From a checkpoint of a small image denoising autoencoder: 48-pixel images, encoder activation gelu.
Rows from block 2 of the encoder of a small image denoising autoencoder, named by matrix and row number. Rows with one number within an expert belong to one neuron, the router's apart. Each number is 500 + 40 x the weight over its row's rms, rounded and kept within 0 to 999. All counts start at 0. Numbers have three digits each. After the name is the row's rms in percent of the matrix's.
Before each expert's rows are labels from the 100 images, of 14976, where the router gives the expert most weight on average: "top examples" is what is common among them; "peak on" is the class under the peak. Only what is clearly more common there than usual is listed. The data: aerial photos of the United States (SatlasPretrain). In brackets: how many of the 100.
# router: router (encoder.blocks.2.mlp.router.weight, 32x192, trained with AdamW), inputs 39-77
# up: expert up (encoder.blocks.2.mlp.up, 32x96x192), inputs 39-77
# down: expert down (encoder.blocks.2.mlp.down, 32x192x96, transposed), outputs 39-77

# expert 28
top examples: crop field (29)
peak on: crop field (28)
router.28 071:441481443568446453482499496488440542452442548570555504485523514470483499479479416482581450559528496451463525485452472
up.0 073:499534518451590527445541430512486540433515471545522539537565471512471485561481463516470509477459493552444440425539517
down.0 084:526452511484421541560474484505467517473467462512549465533447566460510458509483545472472435537515502530417514463499522
up.1 087:457489484474500538535490500492509516465508583528502530510579516530484489493506349545528521428534482497535526503486468
down.1 086:445507554474521532477459545477485424538520494498463469485472490519478478516518456456450490501438473491488511574439518
up.2 089:543501489530494569561491470534439462411497410480464444447539491497470549458412450501427542425441438503516535470477467
down.2 087:413496460489471469518543520495486457469510433447574503465470518431521482536514485493498526552462578504555455516515496
up.3 090:461481433506525514439458540511504439536498491457457553435504513485471461533498466457529512509462477502516436569542524
down.3 084:550500462445546415516422515490582507503560523498496452472408484477428423495542522498539476546498491527425537468462509
up.4 067:507584544573446500543584450495547517522518511558528434522551514507546527458482522595451571471544493470475507575524507
down.4 073:419529539490496474516478544475490499464516484423473579496508488555465466436546469494494481519474514513532527428445514
up.5 082:506493533511460402537516498505417495462524528426516454499481448532484511530370534451418476457459443442450476551486454
down.5 090:570464516463474432526541520456428483518465558539509558499437533519438516468463494493486511546563454428476467533481535
up.6 089:534465406495561565512497488534499525503531478484469463534487520516526462547600471492511509486480479490478471507487531
down.6 097:537489500509442497504520504501560493482539502537506425445521496481430585534512558532523519562542493511459461384535569
up.7 072:471490482519560460462571447478468506466545548562527532507503542508478460430414361603507551467498526407500566502526483
down.7 072:553446521431513630505489552543417483543510471487479465582477582504543479545484542492451502548478510470535514538519532
up.8 093:545558445398447495527462482499528529477500507541491490491564506553530473500493452491549555476515482427595443486468497
down.8 099:547465495589546501431442550568506481519517514467540490473474461556545444547484495463526479462526448529492439537496447
up.9 105:506559528482473483465522500477550509492553527518449497514469497487455404560496444419512496614479468511440466445479544
down.9 106:488487452454501448523431561514481526496447474469477500507442510456459466484521544510460473533473500439501480579499501
up.10 085:507464462438543533532458497543535585570545477576490450487495483450541491478536537489481480416430473523490494466563522
down.10 093:501534499512526514566471489467568497442489349453467525526597578436451497495486512447431518445441514533449481495466505
up.11 085:515486471611454530529535485510467453472390475521567484439440564490501534548526462536493596529480500540525473496550498
down.11 097:502506460507441509503457511491580555490500472546586423508504438478541498554484506563492480457528493525500500497465548
up.12 110:532504520501570484460549527543531528500547496521463500439469509450514424470448458483550484532400489449509405450464481
down.12 111:528500469483521515513505465513504518452492558554519381481447562479444443484509424584511472465527487509490470448465535
up.13 106:460555520521507457485536496499466513452512438447484463507468517541523506411406559541549448473463527574468481473498509
down.13 108:463501512485453482516533578516455479478479544616522515557487563492481550464511547469466441545499524496536558500508468
up.14 078:494544506514502488431512497545433549524485476492465496479440472527485479432498471507584479512480542519523483476478488
down.14 088:437431576459493468504551560529527539452506461542531624508514518511504518443494476486449476499494515472569481424464488
up.15 102:443495544441575473496528468548511527485448523482439495476482534464474488486482480438465499542524496506507467473441469
down.15 101:558497514474453464501517518498552480484505455502450520524489472520513469518588514413456519518425532499479502495467443
up.16 115:437525480525504567461478462499546472556484464507538514481553587445465491448508555489415463527488527484437470501506607
down.16 122:542540453452515545491525497456520516485457410493476515493500501509420442430532472464456538406510470521481516471465496
up.17 126:543499564523526459420516492507500498480476441514507514451432483484467493511560425528524499545546580489453526494473538
down.17 124:488443498475562449549503464475480490494471474470512570432468483469499467505507431508510493481522572444545560476459506
up.18 082:526497477542553517509512497545523454451450529441417484390516408466479454466408507503426515479405500450528460461491484
down.18 085:452594420445503536504525528471469459457464566481543461482482490498514505497438413428468532521510461495531468569509542

# expert 16
top examples: building (93)
peak on: building (26)
router.16 112:502531515522457572467491460478558495537504522461466510507535511509471498470446498480468456498432511496442480515441568
up.0 121:520518508508559547435483512498550550505481431465578488460436507380497500476514523483559581517558534517517491518495557
down.0 113:485474444446501519472451446476553518404531471474480520542568508515409457431544527412554476518494480541481434478481482
up.1 082:457497608500570482469515491550540617494479529478498538460595430469484450521513480502500460488503396484474566432514534
down.1 073:504449547500548496464550476535591495536499493504469503508461488452579431550465471412514481454501456577466483482587445
up.2 066:493522416579459548553452512453446487511509492564463522462495569465465469466397476505403508509474505566520533499601452
down.2 058:521508526522477483543477482449469472489425529481530495545443527537437511550485508482510443613475489502462498581511476
up.3 101:473527544473488582534460535514459507523432510514387503463481388551493490450533507533487509502461476479521536461425451
down.3 127:458478567547522512584567487513552540525549536446503516527474480516499520444546475476514460475486492539531504456543484
up.4 075:606488485530528487513511517463528533522512489538541499479472490491527479464495515462543523478531559458533468475488518
down.4 069:551483540535441492485566475504488561416494460441470516535482510479510519513495451472498540461457504504523476465536483
up.5 089:481549498469474603451455547504495516545483432466536496447560545452551499546480541531499489412500484477469478474510511
down.5 102:528418541439550437457487509465519473484433524474413496443483496512514465504461501461470447554512497531508505549512500
up.6 103:512495470526496526493492513469484498530471526519478543484518561411484427579592452481552588522490434525439510519537451
down.6 109:524502494497525508574376499442443432572533467506536462547456542547418478468488560550505505517486387515492489528441541
up.7 077:530516495463549520506508475420508573414480447560509492473518487446450530522567508568547503562498492601480501492461524
down.7 086:490508493436507534507532502459542572471548485519548529562502486514464474505477527437484564542532475540433457427481489
up.8 116:520551461538547499427501526460520486424452492520499521508475536515463459499578476499442502485469517476488479561478551
down.8 119:470542445442562482463524531491510499516403522513440529502538501474466493549489466484486483507477504524508471443520530
up.9 112:514519537526511516538495507446529524502489544468455468492565466541549518521547477465462494461588445523421488484527418
down.9 118:498491469546558482485450480504540454573417470538573506527416526542526462388504514481493478484549481550488476509496492
up.10 081:521526469489461458424511400466486524472440551540548507526546502402495462530568479485494527477443521544569477536500497
down.10 079:538467483535427527521452522513513536514458516449410591426511483570458480537489485470494459530418549483445474433469518
up.11 084:499500503530482458571546507496579563512508485539494467562563509455505490523479548436432545442521429492522474429482466
down.11 071:534485511499494421508541420488538518509484495528526496520469442541491435562410532492465509495526541436476515579515464
up.12 098:467453511488504580477461517462528522544497619478480475452497499507549455490480519470519538466501478490497508534522492
down.12 093:557489514529433495508468595499550534529480536477395519498516499555423466548473452546518467566528426463428560477510529
up.13 130:480456540471543537432550561624534529524541507517475446449435540483510459516519550543510451525493542441506483526452457
down.13 117:463517479537568512527508530613533505559582536457533496520459511552534470602513500485515465524485454554560466418492518
up.14 102:510434480519493545454494499472470503507472537515433431532489518470480398486504445487459553490502507501500440552574474
down.14 106:537468501524451501495467532457451406510525491490520458548465494582435569436524519575451511511486461498500459500514497
up.15 096:478523482528503550535475481442472442485469500453544538447421463480553465522462456506448517450496536515542522452592500
down.15 089:473509539547427440544399497464489418425431523558536458477476449498472500544505437477505494488449520482517481610467504
up.16 117:514534519519553515528478569444561522534552490426458552476468492504550493570509523452454469423550509470475494484552479
down.16 135:541544497469514460480461465534518496542424539499509436462427483523569465525480479446530520443503541487564460530477460
up.17 086:518465488486510552407541447549461574510498514558553438476578517492430443444423541489472449498487452503525450485434443
down.17 085:490479568497500418548494484430421498454466529497481597478533473448474491471513473517451510498451525527520520532546460
up.18 100:543454462567436480536506499498507470472426532498479452510515496563548486568509571404457579512524470507468507527515539
down.18 086:562467515507488492503449477596518570531510421448539537529394494499528525432542536457486530454501538511514547482547479

# expert 20
top examples: crop field (28)
peak on: crop field (26)
router.20 082:503489551609499471537410469500501546482536486496536550458464464541525515488533519424582515466456506558507496455499484
up.0 129:448494481485577447508552479535562530556537451471501493432521473498473522620486514530457540442555525495517478515484446
down.0 128:597498448556486435538502479552492491497502524585519498473478476446499458545456484537492519488502532454462510510512549
up.1 091:546457524497554499522505502476465563441562495494512570487521498551458412451430504575521441478485515488490447492478469
down.1 101:519455502484529424501524454526506450458463490507497564469474499453537493512466437507442569541496515510592437537505535
up.2 097:571547534476552515459452493470467424435519507580557510456544524464479477551470510495565514488506497486557442523447506
down.2 089:526491519515475470538481458476492508518498471504494541519483434544491553433409463446445540523538500506520449551431517
up.3 054:581529538478446467542501501512471498504528508472482526465473435476553479481503486517539496435518476440507512481490559
down.3 059:513501481499542446557542502518491551416530489506456530496502556497487506442479469554494473515499508449483489467517580
up.4 066:527524484461487528552525515480472512442471515512537553463498511422578522494375548553468562490531515581537547518535492
down.4 064:541453494496435478497487592527440487488449489528473516475502529437524546489439536417517543549506455500615482522445580
up.5 131:525482570517447516511471431554468468524488529442499486422438471527496519462448479523501538465542504526505424491448481
down.5 116:486495529460475476495546506477484486558509489541539512506525568474521514398488471497490512513532508534435552493525499
up.6 098:449542516486552559514429577442538512528456476528461476457566407557489507517464557456577502476450506522507559459579468
down.6 095:526502580429448404547478473426541518475476460493508442486430477509513502480520481444495497445489490504477439526461490
up.7 091:470531482485555495478541516545482501503497544479516335492495550442526459499499577468450541536454489447516437527497463
down.7 085:466496468539518519435518430471475553549513418401555611421394527471535561431546473533560516513512470553531491473507486
up.8 097:494458517513509549496533480482511556488511543480423545582524484567437443503466452421483494562450453460443502470505450
down.8 089:578507444552467490548513493551466483536473514481497463495518535550535506495471538503472507462424483465530534578549543
up.9 144:498491505506510519537478500465453496487456454478503551490512549527523518472381440553491520489542508419516496422454535
down.9 145:478463580627521466401531483552482510477540472497472469485530502488502546624468484534517572541491442473467482450515516
up.10 107:496467406494479599479494530526472508489490501512511488526491478517514488402531572533522435486550448496550481519488457
down.10 103:500544509425495570475486473460479476439390496531462492530500520488444496455464407546523511527486474523520500538543553
up.11 080:573536455517487476488486505571483476476465478523498453478554432442492465497565439504555485516477524470449458523523539
down.11 083:522488512459493501521562599518524532584507538519504504489498486531482562378489473559513498466495455472528502473441518
up.12 093:481510466441503505444498507435504474489507494540523453489492485472562463513449488432568503514469455457536476515490484
down.12 081:363512534509433391452485487507474556522582451497442447534470439511545441477471501479486516542457505492472529528448386
up.13 112:550573471477534529477487474537570488538509553480487507500516550562538456511520420397507501509435540496501532514529476
down.13 116:435472477461544523542517557444541507542571490491561478535448538504473466504533601480510393523490518524547475471513471
up.14 066:527474490468572495483526429469508513567477478513498580557535516542513464552416554505504565470531517564550522478557437
down.14 075:509516431487473487530462577513485564499450546469529500502463485467468535572459504500542449447518555510553503520470481
up.15 086:459486517581506547433493457497548501506485517532457349465467507468545505497494518533444530536425360561419471464482441
down.15 095:480501448527510473520503407506514541555599477545556540518487440484532436527504484520514425514500481569534495571518426
up.16 116:544530469508445587394483548426453510475439491487484551475506468417529516475510472570496502454526572436539525464463482
down.16 117:415533369485617503473420523516515448509499532506568519485558573427509449555523481461537532491495463570479461523520557
up.17 111:500497500537432437504517502467466471394464452472519413462536518498500525548505514491519483433445454510404503455547503
down.17 112:497511545495507526425513451489508450533495554490492526426486581577496514561475490516413527504447548508606534469511464
up.18 097:565435496484515546505483566433537518485510490550550554604482491567476440564501486499528525562483538479488481441488485
down.18 093:523495455467500582467487482478426482506491567477499474489543499533468465535497442496544464543488475470549534528458467

# expert 12
top examples: crop field (39)
peak on: crop field (38)
router.12 098:445428494472467472542464528543463454542562495495541500482460472532539559538595517516507534552605527503527558514545576
up.0 125:542528506468456529474399531476537499499552498506507520454516506474441475485498486543480524458431558536500447471552559
down.0 119:465430433470518499525447530537525514520466486533481478474509490460442480598505572530553438480531479521481523455467539
up.1 091:454499472413532527494473501507476487496503428485486458462478565527522551551514476468551507433496471492553419468516535
down.1 093:462497550447502556485503584463526529469512446483459479500547551546458520638466537493428502507539565488524502462524536
up.2 088:491499485485594539504507526544482427454485566475525515448566479488502529491571536447507474481432460512535535554480484
down.2 083:489523494536580447531514457505493497549573550504530545492489503537431521457506472454547539559425444490537484506503554
up.3 101:478480338504480523387536519522565459473483454537508497460508445453500511526507498560449464470446432530475515518449527
down.3 090:482530510431500455533483519504457494459415511539460517458463463413554506473482461530452517465497481466483500569508509
up.4 107:430563464525487504497528513551432510431506483497480532510432381480493487438505488564497565537448431548533497516556590
down.4 124:463437454506542451479489468492421494542491451539485565500580561474526466453520498527527488513457564540483563536456483
up.5 070:514574434516428455450444458505529542519440496615509468485440464511462452509450459536529491494460469432495460440531418
down.5 067:468504497509593511488562505511463484450496470446520504514516487496503482530531482444436490520570541436548513525540457
up.6 112:514449551454522462533513521459421491457441482499505521504466533459417469479496550540469439474451534486523470431496541
down.6 119:509487518535534530507422511510487462493483519568486498504534505560480507526486468540497531583481528452514556519446480
up.7 086:509465472511471496522498505500514476480539456482472459450452458454465516491506425618500520461461460478534488497498521
down.7 087:506502502496518546453567460500491552563452530498462464485559601501500480621554468498524513502562590469453460521510510
up.8 095:512507540469521534450555547549474471441520503545477482579597519574503441484549456501502500527464494497486475484510506
down.8 112:471505485482507426574460434537497473469514531460490565554560529469459565442508527476489483399522472498439467512487500
up.9 108:626503495543524483520516479508464476503431508565504430511427490466486502481506481497487489491505502472456429519475508
down.9 113:483496503527501401480482552505467501500450466550516526459368507409492431558557467497526518547564459530509463495516557
up.10 111:512462538486485494544456550544497507460474466446394477453481495512576468522481491427477438516445511482429546518486514
down.10 109:483490544486480501514520445555617520484545468499588460537519443547531510411534516536514469476513481484459579463525467
up.11 108:494502519526541482512555539505486503524543498558493538414482523571522544455430580477494565583472433508543479506490510
down.11 101:505485452455486481497487494536549558471563486561557506557542489546540481491486476464440563465443395495500531428511443
up.12 108:503474476522511447475487492548511495445467476514479466525496488495485483580449531534441433574433532505439479422507552
down.12 119:469570506628482522522536479556455513486513492484487437457518523528496461485494553516560447445453430457478522510508520
up.13 108:475572466539519462527593492415521566480515470517571424465492439491438472533452534495494522437515541528534513476513551
down.13 095:474488498476473524553535523434496505544452512488464467466409463498526492410527446550494530515484535553528467519499441
up.14 106:530441450484546448544445488449437511522517451506521533517518439488516529482493566464512525450564513472527409493519484
down.14 101:549497505440486511530455523475513478403540462479489484444475407465499517464448515440497565513496442486481460464518490
up.15 097:523473451509504484476512556530556527496470436553505487475456502511466526502452475560504528456496426517446498466514546
down.15 096:484490493497476486533447476478516464444477487520567513449492505514567516396444508533491526417536500471530498509423486
up.16 108:486544589537491452472530492449401463495427568492488501558504468525560535476415507463495492481537466478465448446497426
down.16 109:480519469513416471525460525484554496513551447455560484482481532525470543367489557514546475528452488493427456578505486
up.17 142:488494554511480607395513508497490437503484524524476438509584475497487511496520564501508457477490504506526460510520408
down.17 142:449448475545494517501460519496488499431546472568591469513488500536502485559513487491496545509453476488461591555494483
up.18 120:487484506480475501526452546495507538458498525603495513474470498532483487531458543528514478536497467455471521396509467
down.18 122:440473560475503507481530503488486601544502507469469480519523522462455493449458477565461474575537537508623501447486479

# expert 13
top examples: crop field (27)
peak on: crop field (25)
router.13 085:506435507460403460468488496531478533519508519499542472506516474506495514486541495546455532458503456507569521442493457
up.0 133:592478558448455423462545498456448428454459512496483431558459495518486484542494487502494516484520459473500460484486451
down.0 114:497487543506490469413571450510494483510502481470524466496530504521544484501557527487474531502495483483550453436539530
up.1 074:552468477504485526463566487484496520525528527462561502533561561543498452503442456487484526454428481533529526501542485
down.1 080:501547448567486544586457462522528411499533485528519479436556494538499562520474508534487479490491524427521515498559541
up.2 126:521557490522449451552507490408486488466517552537497526535564487566473552443486556569529503460454451474502505509472442
down.2 125:478486531412501540527475548511440541497462485562462553544530526514449530458405529507536440553528515399498444471460555
up.3 074:521574499510541493443469506535470508485503466486541523564506455441486490457557529494545481453438524557441427542535494
down.3 072:462498497444475555503444450529513432522445482441510554499512492528535542410469440489494446455441472565508424447502518
up.4 082:571508512464564547431472531468482555497498547499463497487485573482461478521456518482455516526571518438530510479464526
down.4 078:508397510543529411515581620516476525538496508461555493508529425493577556495473429547486462457476508527503524499535497
up.5 138:489547444480471551498450541591498460497448520458515469475543483384589540487467464566585503480513480524567556562463510
down.5 141:441495485466470600476505498478475435499483502511571473530477490434496504524453464590561494466550464566474552430441470
up.6 078:496500561440472509452587466567472587509417523465433463471585513495570505426558470495517524501473486502478512488457487
down.6 079:547454453540468460519519472466531484531489452435512459523469449478514484545487533437497507513555472597481521409519492
up.7 112:531480529510453511475538559504418415467508485479529461459500533443549561479491424508466503552506489485498525510535492
down.7 108:468493531472538543430470523515552496511468434540528500478478525471472450529587473539554447523596431444507544556455517
up.8 135:512496426453465456512514480480501509529487452499436484445593588480442536534428563505533483469481390456543445474455425
down.8 133:517516522435506488535505457438521488506501515461577468434512454450514553475474552500519487488579532511475416544518439
up.9 101:503508515467495557500476498592536498493499573516531425547545516513533531482519458450538521540488518490467605517516514
down.9 112:586490482521488499515487533477521528555512537516434518567532557553475479527483552480511443502517513448530600484488560
up.10 106:511561410530467449476576516555455529501515501525466507509598465513482498504499507485507454442462477541500561455494427
down.10 102:596501501514512546532537415508500455484470501493531473546550504521449492555534518475531522449563568506581533614487496
up.11 102:554585442547496518495539466584522503489539516437494480525477447502548481492475493534516504527467471539517559490506469
down.11 100:532470526474485518495498455467483496494475391495582470492495471431485481480469521523519530420571522550529458530486533
up.12 104:499471488465504524560489560473462467562522624538504466456533475516471519556559429513471470515448546461532563488526523
down.12 121:519499496489626494528528550545515555622513509569464520516511548497471472519498469494525367533494510462469521503461517
up.13 116:527505504531483566458400505557546469498542477501430460469560541501552469569439544493502450462453440460545454505445471
down.13 103:440548496499474466440525471587564471458514477522585397491480503457490535585492508488469466489454488545450492536480519
up.14 124:538588498499430494474499496506454439480520467547529462479524534462455525492477533506478513527475469476501427491520486
down.14 126:423512504474456606497503539537477451477509447527458489516561471553489582533478543560489470558473516495486551487540509
up.15 111:498490545561522532478509513526421456511509427503516524566467489416569548412500494517501511454524445588508517513496509
down.15 109:508468523456407554504496551563485508475517470560601451484461545534514524490516534482488504531486485475567506448431482
up.16 126:526468449493526509504476473530500485511478566521553487499553548529503450482471440532431518469527479512489488526569441
down.16 131:418485486500509581551460517554464500537531558526478550560512521518439479486532563440500462533477503455456488472512501
up.17 078:507568533442484535509525467495553475442463540551618415504477512512509425522440479439449505445531483545506436479466443
down.17 081:441482479489454428471522524538528532458542508580451474451501440401533474496511474478482492417514430493513485447555445
up.18 107:540543499470491546445472466542481476440492466542543574563467510526521511487544569484478500396463447481468500536504528
down.18 100:520506502474517531435477457508475509522493475519505583562470614520497474475480452441390528480525491532493471508511532

# expert 22
top examples: crop field (41)
peak on: crop field (40)
router.22 088:463460415517510517497544516509480503553489504527579431559507501548455556504536538465542611543513461536488528527500539
up.0 136:475511517462462516491472457459450543487487564500519491470517539468341516502547498482536493550571477457459472515506473
down.0 154:475485552513502582491503553514509543514504542519490465516537593500399534534555518592528458568516475465481518528581537
up.1 086:542500461476497527510458527551558452535504479519405456435556519494520466445525484559449450487504461421394515445434481
down.1 087:524519494547492521529435492524503571471521455497510469495500450494496460502499454474528442533445470495372476552526476
up.2 073:421498479480496538476505515496472591487476511457503502487505494463554502406538535534534454506510391498566384503456502
down.2 087:534507502581480460480425504508503513491471506587538474467502611553532426534482496428509552496545503459495492512469512
up.3 096:539524511452453575480503523533530482587520513491478448490526567488523536544539545533553431478484582469517538583539534
down.3 097:476499476534565466560421507489549464497497476516475536465460480479528564460643490479499491529513491483537544475408504
up.4 112:447584443511477498506508512421476505482508567520506509463544527489472538513537498486476475465465541589447468518605512
down.4 102:490485470458470513525498514546491550546527568486411435481491567499410470459582501537517501510479472467517457494448488
up.5 104:471511573476534525391509481478502486525533490539470494406492503395457518451511465531464485572500458507467493478509520
down.5 100:482505476444479539503585497437454540486411449492449534467535494436445494520551442569499458553464520504488538455474450
up.6 138:467480541498482517513436559504493514565581571516471553459497488459501476537470493536513538566514460455495463489519515
down.6 125:464462574530475511494440532458495537478529464459525432477516511499517551581478470585493519531455458520524448441541496
up.7 085:545523501531500486455475514484534512452460484498490530540499489552509474423509485450463472503512531521405476511549436
down.7 085:555457548544452485540492525486549489487442461481474534475448466506526501476437424435516457468527492514548502435471491
up.8 096:473513473529529474532572474546502581526489494548505448489461565430477544505485482575446464407518509491471577449520548
down.8 102:481507517568489528452556445550499497554495519535528438436545578475470432552551500524472477494553500469475538503500495
up.9 107:531539474481457484575458513406495480486558461478454535465543559493424539492430466546501510503431582441531502454489565
down.9 107:488496552501493480562488534438578587515500518526429437421467516508489576549565466564517417454470505449520516540489490
up.10 101:463534496472536512408473439503448436503541474468490489485502462547493554521509529512497417493526544542565434597478478
down.10 112:493522502451521501494509522467490508555438498528448512505484504498473535451521489504506396539521503524547466472487547
up.11 086:539480477534447452461510484406450515526476511518431584528491471427451493467421406419457494543477500453466441500438510
down.11 088:457525565553512470482492524488454558469492501485460597458442535503469457505551446564506481504519453456511487511497519
up.12 090:443552505516418534449475456505488486532527516573516486436546542413448509510510487504532468471417459533512416438562502
down.12 083:439559544543466535530486491542469436542457540606419475513457502503468555507569452478523489503473464555499472536531570
up.13 079:524530500534463487632520511522520479516522480464469568427500542483549498482416464474501557493495537461491493456559482
down.13 082:540530489520435508505478503465542443511517463539539520432490449420513439537483485552500507509516541449466439464478437
up.14 133:496505506530521536494515506477529544542501485448442527596462481537508460488539481407478510493496503603522503536513485
down.14 125:466495531508473548494471513510470568472499498469553493491477509559469456483531499513505582526443440539520567506579508
up.15 119:512540584518466404511591514535482592480511510470508482481492467528446570539470515534513474495438503469531573456486499
down.15 111:475498560500449418490517515438545521498433473479510480515521453456512566470451501528497490529507467496490565482482440
up.16 094:518533488473437541551484513510482468476495409448502515493490559509570502440365583459491545434466421475521477473463448
down.16 095:513524521482495492495474535456505487500476506553488541516469527498435470470387521454492546548516545456476503527488486
up.17 085:485463467554525453547528527534521499526499509444446489483512564465524502482489551467497572486462455500514458492459491
down.17 083:436499535478419464573469530485492570479440489488479505456518589500521476548480509569481430467483528437517517484502489
up.18 060:428474498480472479486507534463499498532494574440507422466578468513543438513486538524509458499511428474456508520408529
down.18 076:524503472491477516510540546428386466511554456487477506475502508462497468488470467497514480515458534500472467455522509

# expert 31
top examples: crop field (36)
peak on: crop field (36)
router.31 187:373406511501500455446449515452482540502483412512523562533487561465484523496530487451506498529526545467497529524518587
up.0 096:483503434498574522486519517532446490502509517479505513534510562503444497556510496503505429446502425431477537478488565
down.0 100:467444389482564552492425543514534485532473519461569548518516594518527501505464387561507495539551457546515560487550566
up.1 121:540478510540379442445459466497544491570501538595430512516529531527479465519500459491496508519490502559486498528541492
down.1 119:484498555517499456417475499446446488514501462393547527516503444531470529533508554497485476483529501496522483526518502
up.2 083:473516548478460498559534528559509501510556520488509480464467490496507498459425434622491483494519562508448523432484543
down.2 083:493513515448524469526503493475449515519451528517466603515499561465503520532521505530430516520479548483561456583484469
up.3 103:484511431524490455558514505561522607567489559456520470526500426539499493487540445517437541454527474536524517550487551
down.3 090:513480487564491564466508531480454508462469532486464492555577592531478550457552504457535440515483504536523502565498537
up.4 097:549569423567564489480530509523483528504531538562507498486477448576494533488493587490466471426447428548486471489458496
down.4 094:542508464562502486485488467506498527480510498473484519531459496500501480488474455466479503546512492516443480562521439
up.5 112:525517527497521406544560515524499527471504553517540422549434557478436497548452547470488494499552477434442476461452524
down.5 112:544539497501466449553500534455553579528524498552579405489428534446488504537432569472565495448529546473500442561476498
up.6 092:460531496467502551465532451508449516449533504525491516503523460563536532457500547514474512471475496486504455486507543
down.6 089:537527549498485498499498430487491506499465458539497530496532463511507507504413459538503507438448430504521489508550543
up.7 116:413452507497509521564489488503466542565462452478490508460554530502465527424509526478520527501546537417499523507533508
down.7 135:506472548596574474485453490501563453521482501588480549551469563509499516494493438527433520430513473446466465486457475
up.8 094:470547459520497501484495476491534492574542502469444563488538533562518441518420495549487560544518550499463558473468478
down.8 103:457510526603547502572492512538543449476511431565433500553498520497476516553457477565505526543449473458503474514462605
up.9 095:527499513491491551458542462442527450488493508504418538550452430417511546577456498387477493548510498528483559560523460
down.9 088:580489538470523516544444475556473482570520564551529480546529381453445499578534558487524494528504493496494464503518499
up.10 100:538522518526480510531474490462548458495526492490527535502565408548504529452550496505503485549536483472482539522551502
down.10 099:532467459451455548488512469472553458587507470521429526447540519514447468533435499555415536516489605475518546468493520
up.11 110:546513514454481443514552521490488511456444497505547459495493503496523493488536433490513461535526464459496482553471497
down.11 119:538515499495483488446532549404497462495511466546514517447461462462565564594420459502486539498520559486497547465521498
up.12 096:486604439465465522498431501440443511495533560484451459481521481533485493481511437463517503560592512552490504460470508
down.12 099:499460539515562510417450500550572520486473497464480499478489490546521434486570536507506484429485448561519480506528503
up.13 083:468457503480485486501457511542501482476524501496464426514553458455468467467538476561517471506508492481495504481565513
down.13 077:499520490494528567535438476466505463529452511491451530528505448469492523525469455507510535510498494535445520488487498
up.14 107:490499568413516565443502494500477517482548521496458451525467452543505591493559436504477485482511467486467518485518499
down.14 123:482507511460542527527479493553614578496508520463457446453589496515461469469555482452460493524506492506563557429465461
up.15 086:518579482572527466534520458578506534488535510434491526535415543525457426516472580483479448496504465488475542565488487
down.15 082:562580494488502486525468522503562487581546551511484557515544467531520503523497459483487553483490523460482477590548588
up.16 102:572510571494513498510526499510550503455476591552540475511431465520462401496511473504488511458491493521513535435478615
down.16 104:430511521506510434565599484511472559556418553560522496503460545436467452502545482499503524475592507472566449509441485
up.17 107:551486485392485518466464544483467475580512554490473526450481459512498497493445511477422511475545511504563520480494576
down.17 097:461510422485448535561531511544503508519450489577543528510530531531454613483456452523463519416476607487575566484502445
up.18 127:552513568553453553514547491506542591487511510480537425459436513440649475535497455518479497442490529441538526507492469
down.18 155:459523550485492476481500450409519481435508464477493510461478480463503488507421461413566573464548430474486468530473460